config.toml
model = "image classifier"
dataset = "retinal OCT scans (Kermany 2017)"
train_examples = 98430
horizontal_flip = true
num_classes = 4
weight_standardization = false
depths = [4, 7, 7]
widths = [160, 240, 352]
loss = "binary_cross_entropy"
momentum = 0.95
nesterov = true
adamw_lr_other_params = 0.0012
final_lr_fraction = 0
weight_decay = 0.3
Rows from block 12 of a small image classifier, named by matrix and row number. Rows with one number belong to one channel. Each number is 50 + 15 x the weight over its row's rms, rounded and kept within 0 to 99. All counts start at 0.
After each channel's rows are labels from the 100 images, of 14976, where the channel reaches its highest value: "responds to" is what is common among them. Only what is clearly more common there than usual is listed. The data: retinal OCT scans (Kermany 2017). In brackets: how many of the 100.
# r30: branch 2 reduce pointwise conv (model.blocks.12.r3.0.weight, 88x352x1x1), inputs 80-119
# b30: branch 2 3x3 conv (model.blocks.12.b3.0.weight, 132x88x3x3, transposed, each kernel summed), outputs 88-131

r30.31:68 70 50 59 83 48 57 63 46 54 53 24 38 39 67 50 58 30 23 41 39 71 32 45 43 66 68 39 25 76 52 50 38 15 51 78 56 52 54 46
b30.31:50 04 16 63 57 58 36 74 49 46 60 69 36 47 72 37 74 65 56 56 48 47 43 50 38 43 59 32 57 37 40 58 46 23 54 69 47 37 33 73 31 42 47 25
responds to: finding: normal (99)

r30.27:38 53 55 32 27 42 49 35 56 60 30 84 28 55 50 37 51 45 24 49 84 47 47 52 76 55 44 58 34 40 52 48 66 41 41 44 45 48 51 49
b30.27:51 30 68 48 55 74 71 61 46 73 28 52 26 54 38 24 37 30 60 56 48 57 63 40 62 46 43 71 18 60 39 33 51 23 56 40 34 64 36 10 62 39 35 34
responds to: finding: diabetic macular edema (59)

r30.47:43 51 49 23 40 62 31 51 47 44 31 60 42 41 38 51 49 43 66 45 24 49 45 51 53 44 46 40 58 54 40 58 50 58 56 47 55 27 58 59
b30.47:45 49 61 37 40 55 46 58 57 09 49 45 73 64 53 45 31 68 59 36 60 40 67 69 34 52 59 55 65 59 29 54 59 65 54 55 47 63 22 61 69 61 13 46
responds to: finding: drusen (60)

r30.79:80 72 29 59 69 53 53 66 62 54 37 25 57 64 45 42 31 57 33 58 38 44 63 44 47 55 64 19 66 55 32 17 38 52 44 43 81 36 56 44
b30.79:55 66 41 56 50 57 25 24 42 72 50 45 43 50 64 52 63 46 47 61 44 49 40 56 41 44 57 28 63 60 57 43 57 59 35 33 35 17 82 66 36 38 34 64
responds to: finding: choroidal neovascularization (88)

r30.3:12 35 42 62 42 53 60 31 61 42 83 68 43 37 56 55 52 55 39 40 52 63 68 64 68 34 65 21 54 40 36 23 48 68 64 34 54 80 40 46
b30.3:38 45 23 74 50 43 56 48 48 34 49 37 56 51 55 26 53 64 36 68 21 45 43 40 47 33 35 53 50 37 60 23 28 57 69 47 57 60 31 25 34 73 30 55
responds to: finding: choroidal neovascularization (100)

r30.33:51 00 65 42 51 26 47 63 47 05 59 35 44 53 69 25 67 46 73 60 45 59 50 65 77 70 62 61 40 61 58 43 38 42 44 51 32 69 22 39
b30.33:41 70 56 56 28 40 58 65 51 47 34 48 16 74 51 37 30 24 44 39 60 45 40 37 39 45 59 26 49 61 57 58 27 30 38 35 40 43 40 47 43 54 41 60
responds to: finding: drusen (68)

r30.28:73 54 35 57 54 58 42 50 56 28 26 75 61 37 24 66 56 41 35 24 39 67 84 34 50 28 32 29 56 31 68 67 57 81 45 44 47 29 58 34
b30.28:33 36 27 67 42 27 50 39 58 44 40 60 27 35 39 56 60 56 48 64 39 54 18 44 55 43 55 44 37 52 62 58 68 73 41 56 67 50 42 60 32 19 72 58
responds to: finding: diabetic macular edema (79)

r30.45:39 40 68 52 56 58 42 64 65 53 54 67 17 35 31 60 52 42 10 50 37 59 61 34 37 46 65 38 60 18 46 51 59 46 59 62 45 37 67 49
b30.45:41 45 52 34 55 52 40 48 36 25 21 31 71 47 55 45 53 38 61 33 47 48 64 59 58 52 25 60 23 47 65 35 41 75 31 52 48 60 36 55 63 31 27 61
responds to: finding: choroidal neovascularization (99)

r30.60:49 51 39 44 59 62 48 57 36 67 52 49 44 15 41 26 43 49 60 45 55 59 46 57 59 75 86 36 47 58 48 14 23 69 37 34 34 62 58 42
b30.60:57 60 31 52 62 75 49 60 28 59 51 57 64 53 23 71 55 45 36 60 58 66 57 43 58 62 55 67 34 51 35 59 56 43 78 52 66 30 30 63 72 40 49 40
responds to: finding: normal (97)

r30.10:88 58 43 42 45 38 56 28 53 36 37 58 33 65 55 41 56 47 35 11 20 44 24 43 29 87 39 92 51 38 57 48 44 61 73 36 34 47 48 47
b30.10:46 63 60 62 51 70 47 39 43 46 67 25 36 64 53 68 56 48 33 60 56 60 43 29 41 48 63 56 49 67 73 47 48 63 56 59 38 48 61 57 66 23 41 16
responds to: finding: drusen (56)

r30.61:44 70 53 44 45 47 47 32 64 48 68 41 53 40 53 22 40 60 51 39 55 50 53 71 58 39 10 37 40 61 61 43 84 68 33 44 36 73 52 63
b30.61:38 55 54 41 60 56 62 43 51 16 47 56 67 38 52 58 29 61 60 47 55 49 62 65 38 60 70 52 41 74 39 54 78 48 49 56 78 64 60 74 73 48 33 72
responds to: finding: choroidal neovascularization (72); finding: drusen (26)

r30.68:55 35 50 49 43 43 62 34 62 75 74 29 45 38 22 40 37 49 51 36 32 77 50 60 51 38 41 11 33 57 49 51 44 74 94 67 46 60 42 85
b30.68:47 66 56 66 49 45 31 48 55 19 46 58 78 54 56 65 47 45 26 37 37 61 51 61 36 41 37 56 31 52 42 32 65 64 53 41 51 56 64 64 48 62 01 44
responds to: finding: drusen (59)

r30.65:44 57 31 48 55 41 54 80 55 56 79 70 45 52 58 77 45 27 43 31 36 42 62 63 15 30 59 14 57 40 34 40 54 69 58 45 41 35 58 63
b30.65:79 43 32 57 67 37 47 43 63 52 53 48 58 34 56 37 72 60 70 57 58 60 80 32 37 68 82 45 77 66 69 86 57 37 64 53 15 45 24 71 49 48 60 50
responds to: finding: choroidal neovascularization (99)

r30.34:37 52 59 48 54 66 41 42 40 60 50 41 42 49 59 49 58 39 36 59 77 70 41 63 82 69 74 55 25 55 48 55 50 41 93 48 65 52 43 56
b30.34:54 48 68 52 38 19 51 44 43 66 27 20 51 56 72 18 30 53 31 55 46 36 78 39 58 38 53 44 67 34 67 41 40 63 53 35 44 85 21 40 31 58 43 30
responds to: finding: choroidal neovascularization (99)

r30.50:46 46 33 43 56 28 40 63 39 81 50 64 15 54 60 86 83 48 51 64 50 32 57 41 53 72 32 44 27 53 48 37 56 38 10 72 38 37 60 51
b30.50:57 31 55 31 49 47 47 38 47 63 19 56 52 47 69 35 82 54 63 49 71 28 47 54 36 60 55 71 55 73 72 43 33 35 46 51 58 56 38 69 44 36 71 51
responds to: finding: choroidal neovascularization (100)

r30.26:21 45 44 33 44 23 51 44 55 49 55 56 60 62 43 44 41 40 37 34 65 53 48 59 65 63 75 60 51 60 46 32 40 38 39 37 62 98 42 48
b30.26:46 37 25 71 58 42 49 32 39 37 58 67 39 55 36 47 46 31 55 40 40 78 48 50 17 42 42 56 31 04 48 68 41 34 17 27 48 48 46 38 67 76 25 63
responds to: finding: normal (79)

r30.51:53 47 58 39 51 33 53 59 71 53 57 81 64 59 53 43 64 23 35 49 62 88 57 65 51 46 06 05 66 35 36 56 42 55 33 76 42 90 29 37
b30.51:34 63 27 44 54 52 62 71 62 49 51 55 52 28 45 43 55 51 75 65 38 44 54 54 46 36 39 55 32 19 77 51 65 33 23 32 46 64 80 53 50 60 65 51
responds to: finding: choroidal neovascularization (99)

r30.41:81 30 33 45 58 47 43 65 37 56 49 47 51 51 45 33 65 60 61 62 36 42 62 52 61 56 41 10 34 50 69 69 57 51 30 40 21 65 48 56
b30.41:36 56 49 39 19 25 22 53 49 67 53 64 44 34 41 56 50 56 52 32 51 72 37 30 42 27 34 27 52 56 30 73 31 33 62 61 47 31 46 52 52 28 95 66
responds to: finding: drusen (66)

r30.81:68 34 57 61 46 45 55 54 36 43 56 46 47 54 31 54 54 27 46 21 27 59 43 67 69 60 66 04 68 66 69 79 48 40 35 36 61 54 40 55
b30.81:62 51 65 68 54 63 21 62 38 41 51 25 43 21 65 45 36 66 54 67 58 46 57 25 52 61 64 32 66 39 59 42 52 53 44 45 24 67 68 61 51 23 40 60
responds to: finding: choroidal neovascularization (100)

r30.70:79 41 60 56 32 54 52 42 36 33 49 55 61 33 53 78 67 63 92 53 43 56 60 59 62 43 50 61 54 46 39 66 55 32 56 74 75 49 33 30
b30.70:36 55 57 39 50 31 12 67 31 61 30 36 45 28 16 52 41 45 42 61 35 48 39 54 26 59 38 43 74 38 48 19 43 49 32 23 53 31 52 34 51 56 49 52
responds to: finding: choroidal neovascularization (64)

r30.17:63 38 53 58 42 39 46 45 81 39 69 47 32 60 38 50 57 43 70 42 47 76 50 39 56 64 41 57 99 16 58 42 38 65 83 74 60 68 65 76
b30.17:79 82 53 61 57 58 57 43 32 58 48 36 66 73 48 47 53 57 94 46 27 61 51 55 50 37 53 54 42 73 38 38 50 20 56 65 53 35 60 55 63 51 64 42
responds to: finding: normal (93)

r30.72:54 45 35 53 48 61 58 53 45 74 34 27 42 60 38 78 61 52 22 50 38 35 46 56 45 54 52 46 64 64 62 47 61 55 35 43 36 76 61 68
b30.72:51 42 40 53 31 32 68 42 43 32 50 49 52 43 45 56 47 49 60 65 49 43 10 44 47 69 64 16 40 45 37 46 63 45 66 61 40 43 58 34 33 56 48 52
responds to: finding: normal (90)

r30.49:41 49 22 52 57 43 53 42 46 52 63 58 57 44 72 33 52 68 68 47 47 56 66 48 52 51 81 26 30 85 57 62 70 36 41 29 61 34 61 61
b30.49:68 47 50 32 42 53 62 61 50 99 53 65 20 36 27 26 48 61 51 41 50 10 56 17 95 40 49 60 61 32 42 53 56 56 65 35 60 48 53 15 41 45 61 52
responds to: finding: normal (100)

r30.80:40 47 28 36 59 53 48 49 31 77 75 57 35 61 35 22 45 19 84 68 68 38 64 49 42 42 45 42 42 46 59 57 56 38 58 34 56 48 60 53
b30.80:81 55 72 57 49 62 65 67 56 66 74 42 70 65 88 43 53 65 50 56 63 73 69 67 50 42 52 68 62 67 56 61 53 48 55 70 43 72 37 76 32 40 44 46
responds to: finding: normal (93)

r30.55:50 35 52 50 56 68 46 38 53 65 44 51 48 50 51 43 53 57 60 46 29 72 57 68 58 41 59 39 54 66 45 50 76 60 73 46 69 51 54 40
b30.55:51 88 55 16 40 64 19 55 67 44 69 47 43 66 63 38 54 42 47 51 62 56 80 41 70 68 60 57 58 91 57 34 50 39 77 54 48 53 03 49 72 57 40 61
responds to: finding: choroidal neovascularization (69)

r30.32:62 30 36 62 58 48 44 68 38 56 88 44 72 42 60 54 58 72 22 42 54 45 55 34 21 41 49 75 55 41 45 50 51 35 67 60 80 45 28 43
b30.32:58 54 34 25 59 64 40 53 65 56 68 74 18 82 66 71 72 30 60 19 41 68 56 36 40 58 46 25 49 58 31 55 40 64 64 89 53 27 45 44 60 42 53 69
responds to: finding: diabetic macular edema (68)

r30.11:48 44 48 38 56 48 58 57 62 38 42 54 65 44 72 63 60 49 58 29 52 53 51 34 74 38 36 51 68 40 57 41 55 53 58 22 37 56 44 56
b30.11:17 66 54 62 54 35 54 49 29 42 63 44 43 60 52 37 30 58 64 45 36 47 55 43 51 45 46 55 55 35 20 39 24 38 49 33 17 42 53 50 50 30 44 39
responds to: finding: choroidal neovascularization (86)

r30.40:53 63 68 31 57 71 69 26 60 31 34 49 68 35 61 27 59 46 73 53 45 61 66 69 62 46 89 59 48 57 51 42 71 32 40 62 33 17 25 60
b30.40:58 22 67 80 57 52 39 44 87 42 68 68 53 49 47 59 48 64 81 19 53 73 30 74 40 51 37 66 50 54 64 46 45 45 57 55 57 31 69 42 44 47 28 36
responds to: finding: diabetic macular edema (88)

r30.53:58 53 64 65 40 48 60 36 45 51 38 50 46 38 35 27 51 54 42 27 17 54 43 50 60 48 47 66 31 29 51 59 46 35 64 69 36 23 40 35
b30.53:73 34 58 27 38 52 64 37 61 76 39 57 61 38 40 24 84 30 36 55 53 38 71 42 79 55 41 48 39 57 53 64 55 29 40 48 68 61 59 70 64 34 99 55
responds to: finding: choroidal neovascularization (68)

r30.78:74 71 59 17 50 40 58 36 45 63 66 57 87 70 47 34 42 47 32 36 74 79 54 50 56 38 42 63 60 59 56 64 54 38 51 46 46 49 33 45
b30.78:65 54 44 41 21 58 48 40 23 44 65 36 47 80 23 69 51 64 45 51 61 45 57 42 39 69 32 48 63 38 87 38 50 57 18 55 65 41 42 45 41 77 24 37
responds to: finding: choroidal neovascularization (77)