A small image classifier, trained from scratch.
Model: 32-pixel images, norm groupnorm, depths [4, 7, 7], widths [160, 240, 352].
Data: trained on retinal OCT scans (Kermany 2017), 98430 training examples.
Rows from block 15 of a small image classifier, named by matrix and row number. Rows with one number belong to one channel. Each number is 500 + 50 x the weight over its row's rms, rounded and kept within 0 to 999. All counts start at 0. Numbers have three digits each.
Before each channel's rows are labels from the 100 images, of 14976, where the channel reaches its highest value: "top examples" is what is common among them. Only what is clearly more common there than usual is listed. The data: retinal OCT scans (Kermany 2017). In brackets: how many of the 100.
# r30: branch 2 reduce pointwise conv (model.blocks.15.r3.0.weight, 88x352x1x1), inputs 0-87
# b30: branch 2 3x3 conv (model.blocks.15.b3.0.weight, 132x88x3x3, transposed, each kernel summed), outputs 0-65

top examples: finding: normal (96)
r30.73:433510494519412456531482514557469530549466545462453446489470482509488511474486477576482521468497567539472535417516516460534513497420477496496486475491546515525489555507595563475586454461614510469448425434475517503433446554526478476460492562489515510630579592462524
b30.73:560544511456558624526473493573555431510569602461467598552510492523535557511471495485476435561491525568541529577561484590486403539531539615456503491502628527536513552512556434509529552566469527477520

top examples: finding: drusen (74)
r30.65:558456517483495529592530461521497492484524539532523454429544468595499544452507467505418484516482492423501564562478557476484514523580479539531568537513552461404386513454419423480498548469513532502454441545495454458515452472494495456381467496398515515532499463532436
b30.65:534471556515393528560510495461477540498438466582452447430440549466498589547455508512527618558448497502515549536429481613474544562468474535525498576529573467450500487475533570420558444483499465566548

top examples: finding: drusen (61)
r30.87:522542454569577616518468555559464527452464442486422583575487429541494486624484516556613443468555496474500446680408552422554536514529516493480480479490452595451687505434594636496528520428395475441500482575483483501443477478480553485517376467508438492451490501484443
b30.87:497465479491537494556417476430433522428489529427477393447428549424438548502520538502436485511513479436528485380454467459502448490477580457445484538464516488487536532484467474554472482516535487556486

top examples: finding: drusen (64)
r30.45:509521473536532522436553456481565475546576572463517492513428548446530557527478511487515512503562546423539462407486446500456523515536488539479520397567503483541575507461466428545483509471448537560528534591553569551571463568567548496618486591470553543498529482536510
b30.45:486430558536472453437438490488498579473367512439489422421433393565446436465540439378459521475480567516459486396428556544496463500442433444508487427438475508517420485454458524558468530536510522535519

top examples: finding: drusen (25)
r30.53:456526470491535568505516444508498450530501507469448581509472535448516483492476447485603476537515386421463540449459519446481395469642561468486506410447514476574667405511453467461495468457613495475432806503503562493407407374484645507712483581472452585430542501477575
b30.53:455335439476523440512548494547601517408477489520549460489431549446505522502467456522481539506421437486575392421459434501565515467596510360437454479395477517427497512497408461497459536442461477486478

top examples: finding: diabetic macular edema (100)
r30.62:506506493485571499555458479528556469467424522516438429428462455535506516552527517511514441533563520461507480425460451432501504534572568522512541534473499476477388520474465488561484506553552532484524513380477414440366497573442582422629517391518491442393445581539554
b30.62:482380552484456529519495485548525487537466490555508446477588479526537459551480484420484457593410461521436445480491490579501471566496460565583505515523494447456497487419581558470502488541565480454457

top examples: finding: normal (95)
r30.78:543492545505407591565536656475516546503495498560496409648505521545510468556489485460474507510550415722517433507572503577593402504450521503511443547520492463532668536501604535455510533497508528519518479575539482494530626512380457449529536530427581569469535452383445
b30.78:524446441406513460437430464495446409481472477526457497496468503503420451485483517481469482469445524391459527528481482485472442481440464417463445463472506450597482511416523470506486509448475519493452

top examples: finding: diabetic macular edema (100)
r30.3:501518513530475489520461528482530526434486452502547462430450428564507494525522486470370506533466472483531514486434568511507465539492444438487513539473521476385428479559441390513458500479496504471462572532459437479619463456622450467490462556466538520441495490582473
b30.3:578592533537567489402580536493555496485574523518559436468540491436525458552489462598494563479545466516481457526481507526508472490503439495537475519548510484572493474510481480595548487569536537519459

top examples: finding: normal (94)
r30.69:453461455433470499481568518526458491485478436429508496493609370525536453582545494489517442490429537408446515533438509508470461477425487530481546524463558454463514538606430504559503504543524497559487432551498496501460524533594405505518454531532498521618451512499513
b30.69:506561598567521514530535552439522566577496561525491486509556510516565514523436499602527455552485467559585454560458478511486504565599579499588579610510510552511543450466528531559606489516457561519476

top examples: finding: drusen (87)
r30.71:472512579530502498468535542530516527540428488428578400503504501516522455467510490477577507465534518450545454487459506579448518527497496511396489534422412477410583524492497501513461530527521544570540568437480502545551481454550572522597493545541492492579517449508456
b30.71:546523482541506557487482523480611496445464514439458470640554508583529498436526498410439526473491586568428443459471505492511470354498603434453475478474454501564496487488435543437559576525479528430453

top examples: finding: drusen (61)
r30.68:411451464594482580577533524412557505470560447520506460610478486562492483577547494527430427507532500479475485564489514521583507527462556481498511488519463469466624552559473618511540529438518478438436457484496494437480482494402529478489598512484400588481492512491563
b30.68:547391444518511532480466432506492486401517544413445502473413492568553527488477487432521455430511525501499516473612480443454456444453488450495441442461549529470517566448477512406503486415456447486505

top examples: finding: drusen (93)
r30.16:479445508544480485547451454549464516531519565504505482475509375526474520533472456545487552525532523490468608510392485497482512498508562553478449468439484471445418485518564414525515511618436527553600517491561583544588515390645474622471522548448624551533601489521493
b30.16:507578517519418581491486542513524496584548507570552475569493546490561534598538491581503492463522541528437470497520442411547554547532550555510584527588475466620431546477441577471498478589484451608509

top examples: finding: drusen (83)
r30.32:488537510466564638424522535502455509486526573568484443501529515536469458509502546530461360464577469495511392495516531490543547461316461546539430481564525536412493531455499537499502459508411484535510498511484467470598441540518548549556407523483481491592493527564464
b30.32:537429396549532582492567420500494515499598500438414531422546529522425455490529542535537477496489519508497441480489499524547365522513496561453517533498461576613540475534568585542475549484526507498383

top examples: finding: diabetic macular edema (95)
r30.83:439539488492531492498551561488582507585533489514504589485486487423572508517496530599553451516523542455567524589496603575511499537698512581506599476459522457494398517551463469554462485510503554550516502543522576529465509435420453512484508531505505472462518439514494
b30.83:559510593536486499589589443505525555480557521522488545507501555474589587479514502527562538585437468475532528495486547608492529579474501600610602479569526521501515447599576534584487545484459537479462

top examples: finding: normal (98)
r30.64:551508527542510453458438509508526501509498505422450478467485519489521512448504500436488483400466477478546510537431571535441454501519502544510531457498432522503526499476498536494487535618468496491558435553499510567541508482518404430386486489461507536487552470469527
b30.64:548459496478482542601509493480486502534457545573480535421503463520488575467508494515481483610487442526557581530570548558478509498529546611534461571567457441501489513603499521455442488486471586491483

top examples: finding: normal (100)
r30.70:595520434432453452479442432469399482468436617482431487442519489554503511482517436503431555502505424552504538393368460439487478491432468490554448510526452440399494503460453438514531502595517484459546401563459425480556456531530417442429605492462505465385535492515503
b30.70:443596564412509552548500492568529580484514495495495465534491499566507476541517471540433482486524407440534522594452529466526556430499523453390466497499521529489524445516557559606549522477448546477581

top examples: finding: normal (93)
r30.52:479474522439487532501478457491458492422530511422532412527419495442446524517590554475422540478491480447501450425559530405509517484532524484565574448440567544428433546564475482572520454608494457509580505463478512479386394602498411466438468466407533482435456471483469
b30.52:535512492466472560516515523491441638538441505495463468478543528562436501576506504495537543493449513539472475590477492598502527570631491554571477535516525476491516497520445504539592443515510485488554

top examples: finding: diabetic macular edema (48)
r30.14:448503442538431519521473541509524487493494507495494335463433457453462516469524561482402452487487551510532535570475486554450526521356474502510500407513498431384451458480487419456525418497420488528492508477489487499529585554551484524494466542467544495601504528455495
b30.14:481538521537579492521510507518513553540572540510577430579513475535535475524482423526552444446618364506537509468461557555532550510501457501522590511499524606515594526574528560545563543462422569573523

top examples: finding: diabetic macular edema (98)
r30.22:508505494554459506485515501472523508514495555496497361448450520520482518478486510456484469534398605469458487420496513438511549486419563470493458502462473425504542507426501461526446460474537533480471452485525583525470502455538517516456512547386482492565491466483493
b30.22:448503537537496479428550551546471525548559483528445468508525539456503544445419517508547566412544481554488575410484468551414478502545536505475481525456530524498549576512435573487410542445526515593576

top examples: finding: diabetic macular edema (87)
r30.19:491487530494499461524495493491451498521552543426527460528474480485558540574482553472473552498473516543461450456509479478517520527464454543473531452544515513505451483465451465513552486532486539513534478474488366485321515446441408516432454432455437529418518465430464
b30.19:442536479499615535413548482489499495507506491441602485600502492603486468567435455621509498499556421549486478593488558536534594509479413548511509514431460538530473444432478438530472484555428494470437

top examples: finding: drusen (46)
r30.42:480537505549515603533500558605536455502470527581477544503533525501496493608464492515434441545679471523449528567529475539501466535572599528470535460518532519407629461448551509504519579423558486463522487534544432436601486554558493501444505572522439561518551525515507
b30.42:417511506504425551496444561535536484557419465549492505495613467462506438406439538438500568436567501436438499491463426500386427443503491511458517478477511504483438534498465536453539467413520368482457

top examples: finding: drusen (80)
r30.48:518490483444571490478441376458423507477600523466529614476531415525453458566551520475470488461526523498490566478516481427500514481449491522507494414632497540444698495447481591530456543536479514465481615488471576499495554441460632471481460448569475543462533532446502
b30.48:489449519516621486501480514513537541467478477477525484469495466537497477471605608507438494473471533520501482356405493445555498403440495558497484527464435471505485484498465555532464463490491410505457

top examples: finding: normal (98)
r30.72:455500485482453559436531449474495540497478489530486504426503498524507489448555511447512509512510449439501498400530498506515430518454444504564566499452427483502455518452475456481575487547520517490509388479502544580477485550511496510441477513491579492522539537468486
b30.72:410469583542490468526519536476532509578512522488508556535465472570465509434546534509556404524420506479641472556524486527524518561555607634566563599609542565575509494537558489637492465435554527490479

top examples: finding: drusen (57)
r30.47:517502497543586463416587449563473485559563394449531488515493567521514524521454543581493487545676575526467555562621458519576556475518505488474548548450520534482563484416542487509479466410439496467486508379516434497506521532426448438390464473508361491476539535505489
b30.47:455566515434475427504458514491497493473449556475432445398452468458491475462439471451556556471403464436420563427550510378501466435428480437460450533445417395513483506484483520460544529648572484501487

top examples: finding: diabetic macular edema (100)
r30.38:494470515493482547563517532434455515488530438452459484552582430579546506449491506607546523481459525582471498534480417501456553446539513512454441427525477505476545515467419486510389507455419524466566483491432465434517435499543506441507569535505474487532471539494477
b30.38:565501470498521577519490501520548568500537506530502551578564630537552500496529597495527534642511550537576510579530437513592519606544544483505464430586575543494580546519588477543505516527526492518497

top examples: finding: diabetic macular edema (100)
r30.9:416500454467486465531590584502567489480527502451484498481483485426497451511482450472418525509432502473527524450518490525478519503537532492526479452440486495441490500416498550492500507502532476496488476499494442439520530578412531455532467500467466509502523561456554
b30.9:486566527472516550477506526475468437493540472568467493604461583512563527533498527466554598462554593542543519485565535506443493564533454582558428553545505564448518415469532501602558510544488540507453

top examples: finding: drusen (94)
r30.86:531528502605610510498494467403497495506452609642527495480626565420455544464501535498405573550532583559596469533593567477459469569388491528510501503552448474524408506519613475509483587474493519575497452437476540511610531446523418578494459462506527485589422496507490
b30.86:475546531495515483469521458407412461469543490489414419504496441487465461522566490426509515452563471433429462449529506502415544522338451447482512407548520474556414481447494539517498506483442501492437

top examples: finding: diabetic macular edema (69)
r30.77:496490561510532416482568561435440524512430572521524481461527528562485526487525483577676579546446555536491508589529492479513545581526483584504593540499488428528256601465363513580470559499484519521525569522472562527508417436524525484523480531551547488550552515548498
b30.77:475551545551516496498591529516452493548509567509545630467563448501617581521553581502543491500507541487553451534526501473449516550414552455509476369590505495517453466561505454464436520491454546492427

top examples: finding: diabetic macular edema (96)
r30.1:469533482511480534469516523556571547507525568524535570525502431521539500492518442457613502491403497393547522506486536445477541537583473489387497509438493436378463495456429467496430511509447508491477435464540496525451524429544444537489579464479484523584527544517515
b30.1:565534650441581551515500534497529561606523554584558492542536645489571596538489508490546554563536523560459577485552471497522466494470534544463619471517550487427565459447599431463491495589534553567519

top examples: finding: drusen (87)
r30.18:470459375463454474450450480463467505489435490460471525447482541563450545515515526495307510441423466513573554481490502459465528496388485447484509527492505511406511533396569595473533535507511551483514549483474581507657495490583508530576438514520590551539611469517467
b30.18:593555466478491545486473448523528523492537500484514459487534478420549511580489455513509398554627534441473473575511497581480576464483490519506566434479447604626496533482427532581586583486441577508510