Rows from block 12 of a small image classifier, named by matrix and row number. Each number is 500 + 50 x the weight over its row's rms, rounded and kept within 0 to 999. All counts start at 0. Numbers have three digits each.
After each channel's rows are labels from the 100 images, of 14976, where the channel reaches its highest value: "responds to" is what is common among them. Only what is clearly more common there than usual is listed. The data: retinal OCT scans (Kermany 2017).
# r30: branch 2 reduce pointwise conv (model.blocks.12.r3.0.weight, 88x352x1x1), inputs 280-319

r30.4:513482465500526492556488393530443497480492525499461472464509623525434555573451456533619452458507533458519548540534491547
responds to: finding: diabetic macular edema

r30.73:521507559485492505435472499556461423563444469455478478510528546540597518486477519500474412458398611523514496405492475545
responds to: finding: normal

r30.65:417400567498536466418455364494432505515474487516527540518442521484522469502544504542541499466528478534460435581431480489
responds to: finding: choroidal neovascularization

r30.15:482502527451532563410552417483464478493467505507403466476475546581493497462481449454446579649491560523500510522646488381
responds to: finding: normal

r30.19:528533471520497398554375623524503491487542517514483536531409437551417432532510502467453463489499499475507516506493513513
responds to: finding: normal

r30.72:492414448513575519483575464505464451471499567554456495586518467574422467530497546505537480463529479548571613503521502542
responds to: finding: normal

r30.8:478584476482522617434472421499564457545543455492468460502470453577495440553448505437487518512540489502415423545513502601
responds to: finding: normal

r30.48:482452462448483534500496499515436536523482481500419548562419587553653441447483564493471412470429619493491406424527524494
responds to: finding: normal

r30.29:531454547534470531646474468521599446478442487531455459517462466542523482441512566629483468512465438534491531470460503475
responds to: finding: normal

r30.46:505471518481540552468621572447489506505502530515610468519455484511495517457472488452434427457480484554454511414451442446
responds to: finding: choroidal neovascularization

r30.58:604543471580570522473477528527463533486508566516438463484626506538413503506485473495454502514566489532450550529515511458
responds to: finding: choroidal neovascularization

r30.5:479459456529460551530493573570568487554504476466414552567498500532594482460452490514526473546444547452509494467513493501
responds to: finding: normal

r30.9:495425385494489578443465364568567512509574562490452486501439514457475501406469466500465458444441451527522464440441525542
responds to: finding: normal

r30.87:565524513449488521361506410536494562456640537519469442474539479563473507493538492537497496450458565549491513449504534583
responds to: finding: normal

r30.49:469499491451505477508599584499590531509507510530499449585450486508484434499502485475528475522564506507539566582551570351
responds to: finding: normal

r30.63:454503518631434562534524322579508489505420507508459520525478471492470456442456487438509520558466472542528520495561458591
responds to: finding: drusen

r30.38:531514509417509512484484546590491517518534508519504500528432732503478521427515457589464468480510528476481498493569471478
responds to: finding: normal

r30.2:510504481553502433640414654605510396570528480474494552450674595454426532548560510505475528450449511441500479477527527528
responds to: finding: normal

r30.67:494432557607442529487496426504451549457558539531470493483531483481541546467519495478519527492442592458479502673546553563
responds to: finding: drusen

r30.59:467484591607493470542412502574506505499477484496431545451625505425524521436489477533514508526438531475435505420453573503
responds to: finding: choroidal neovascularization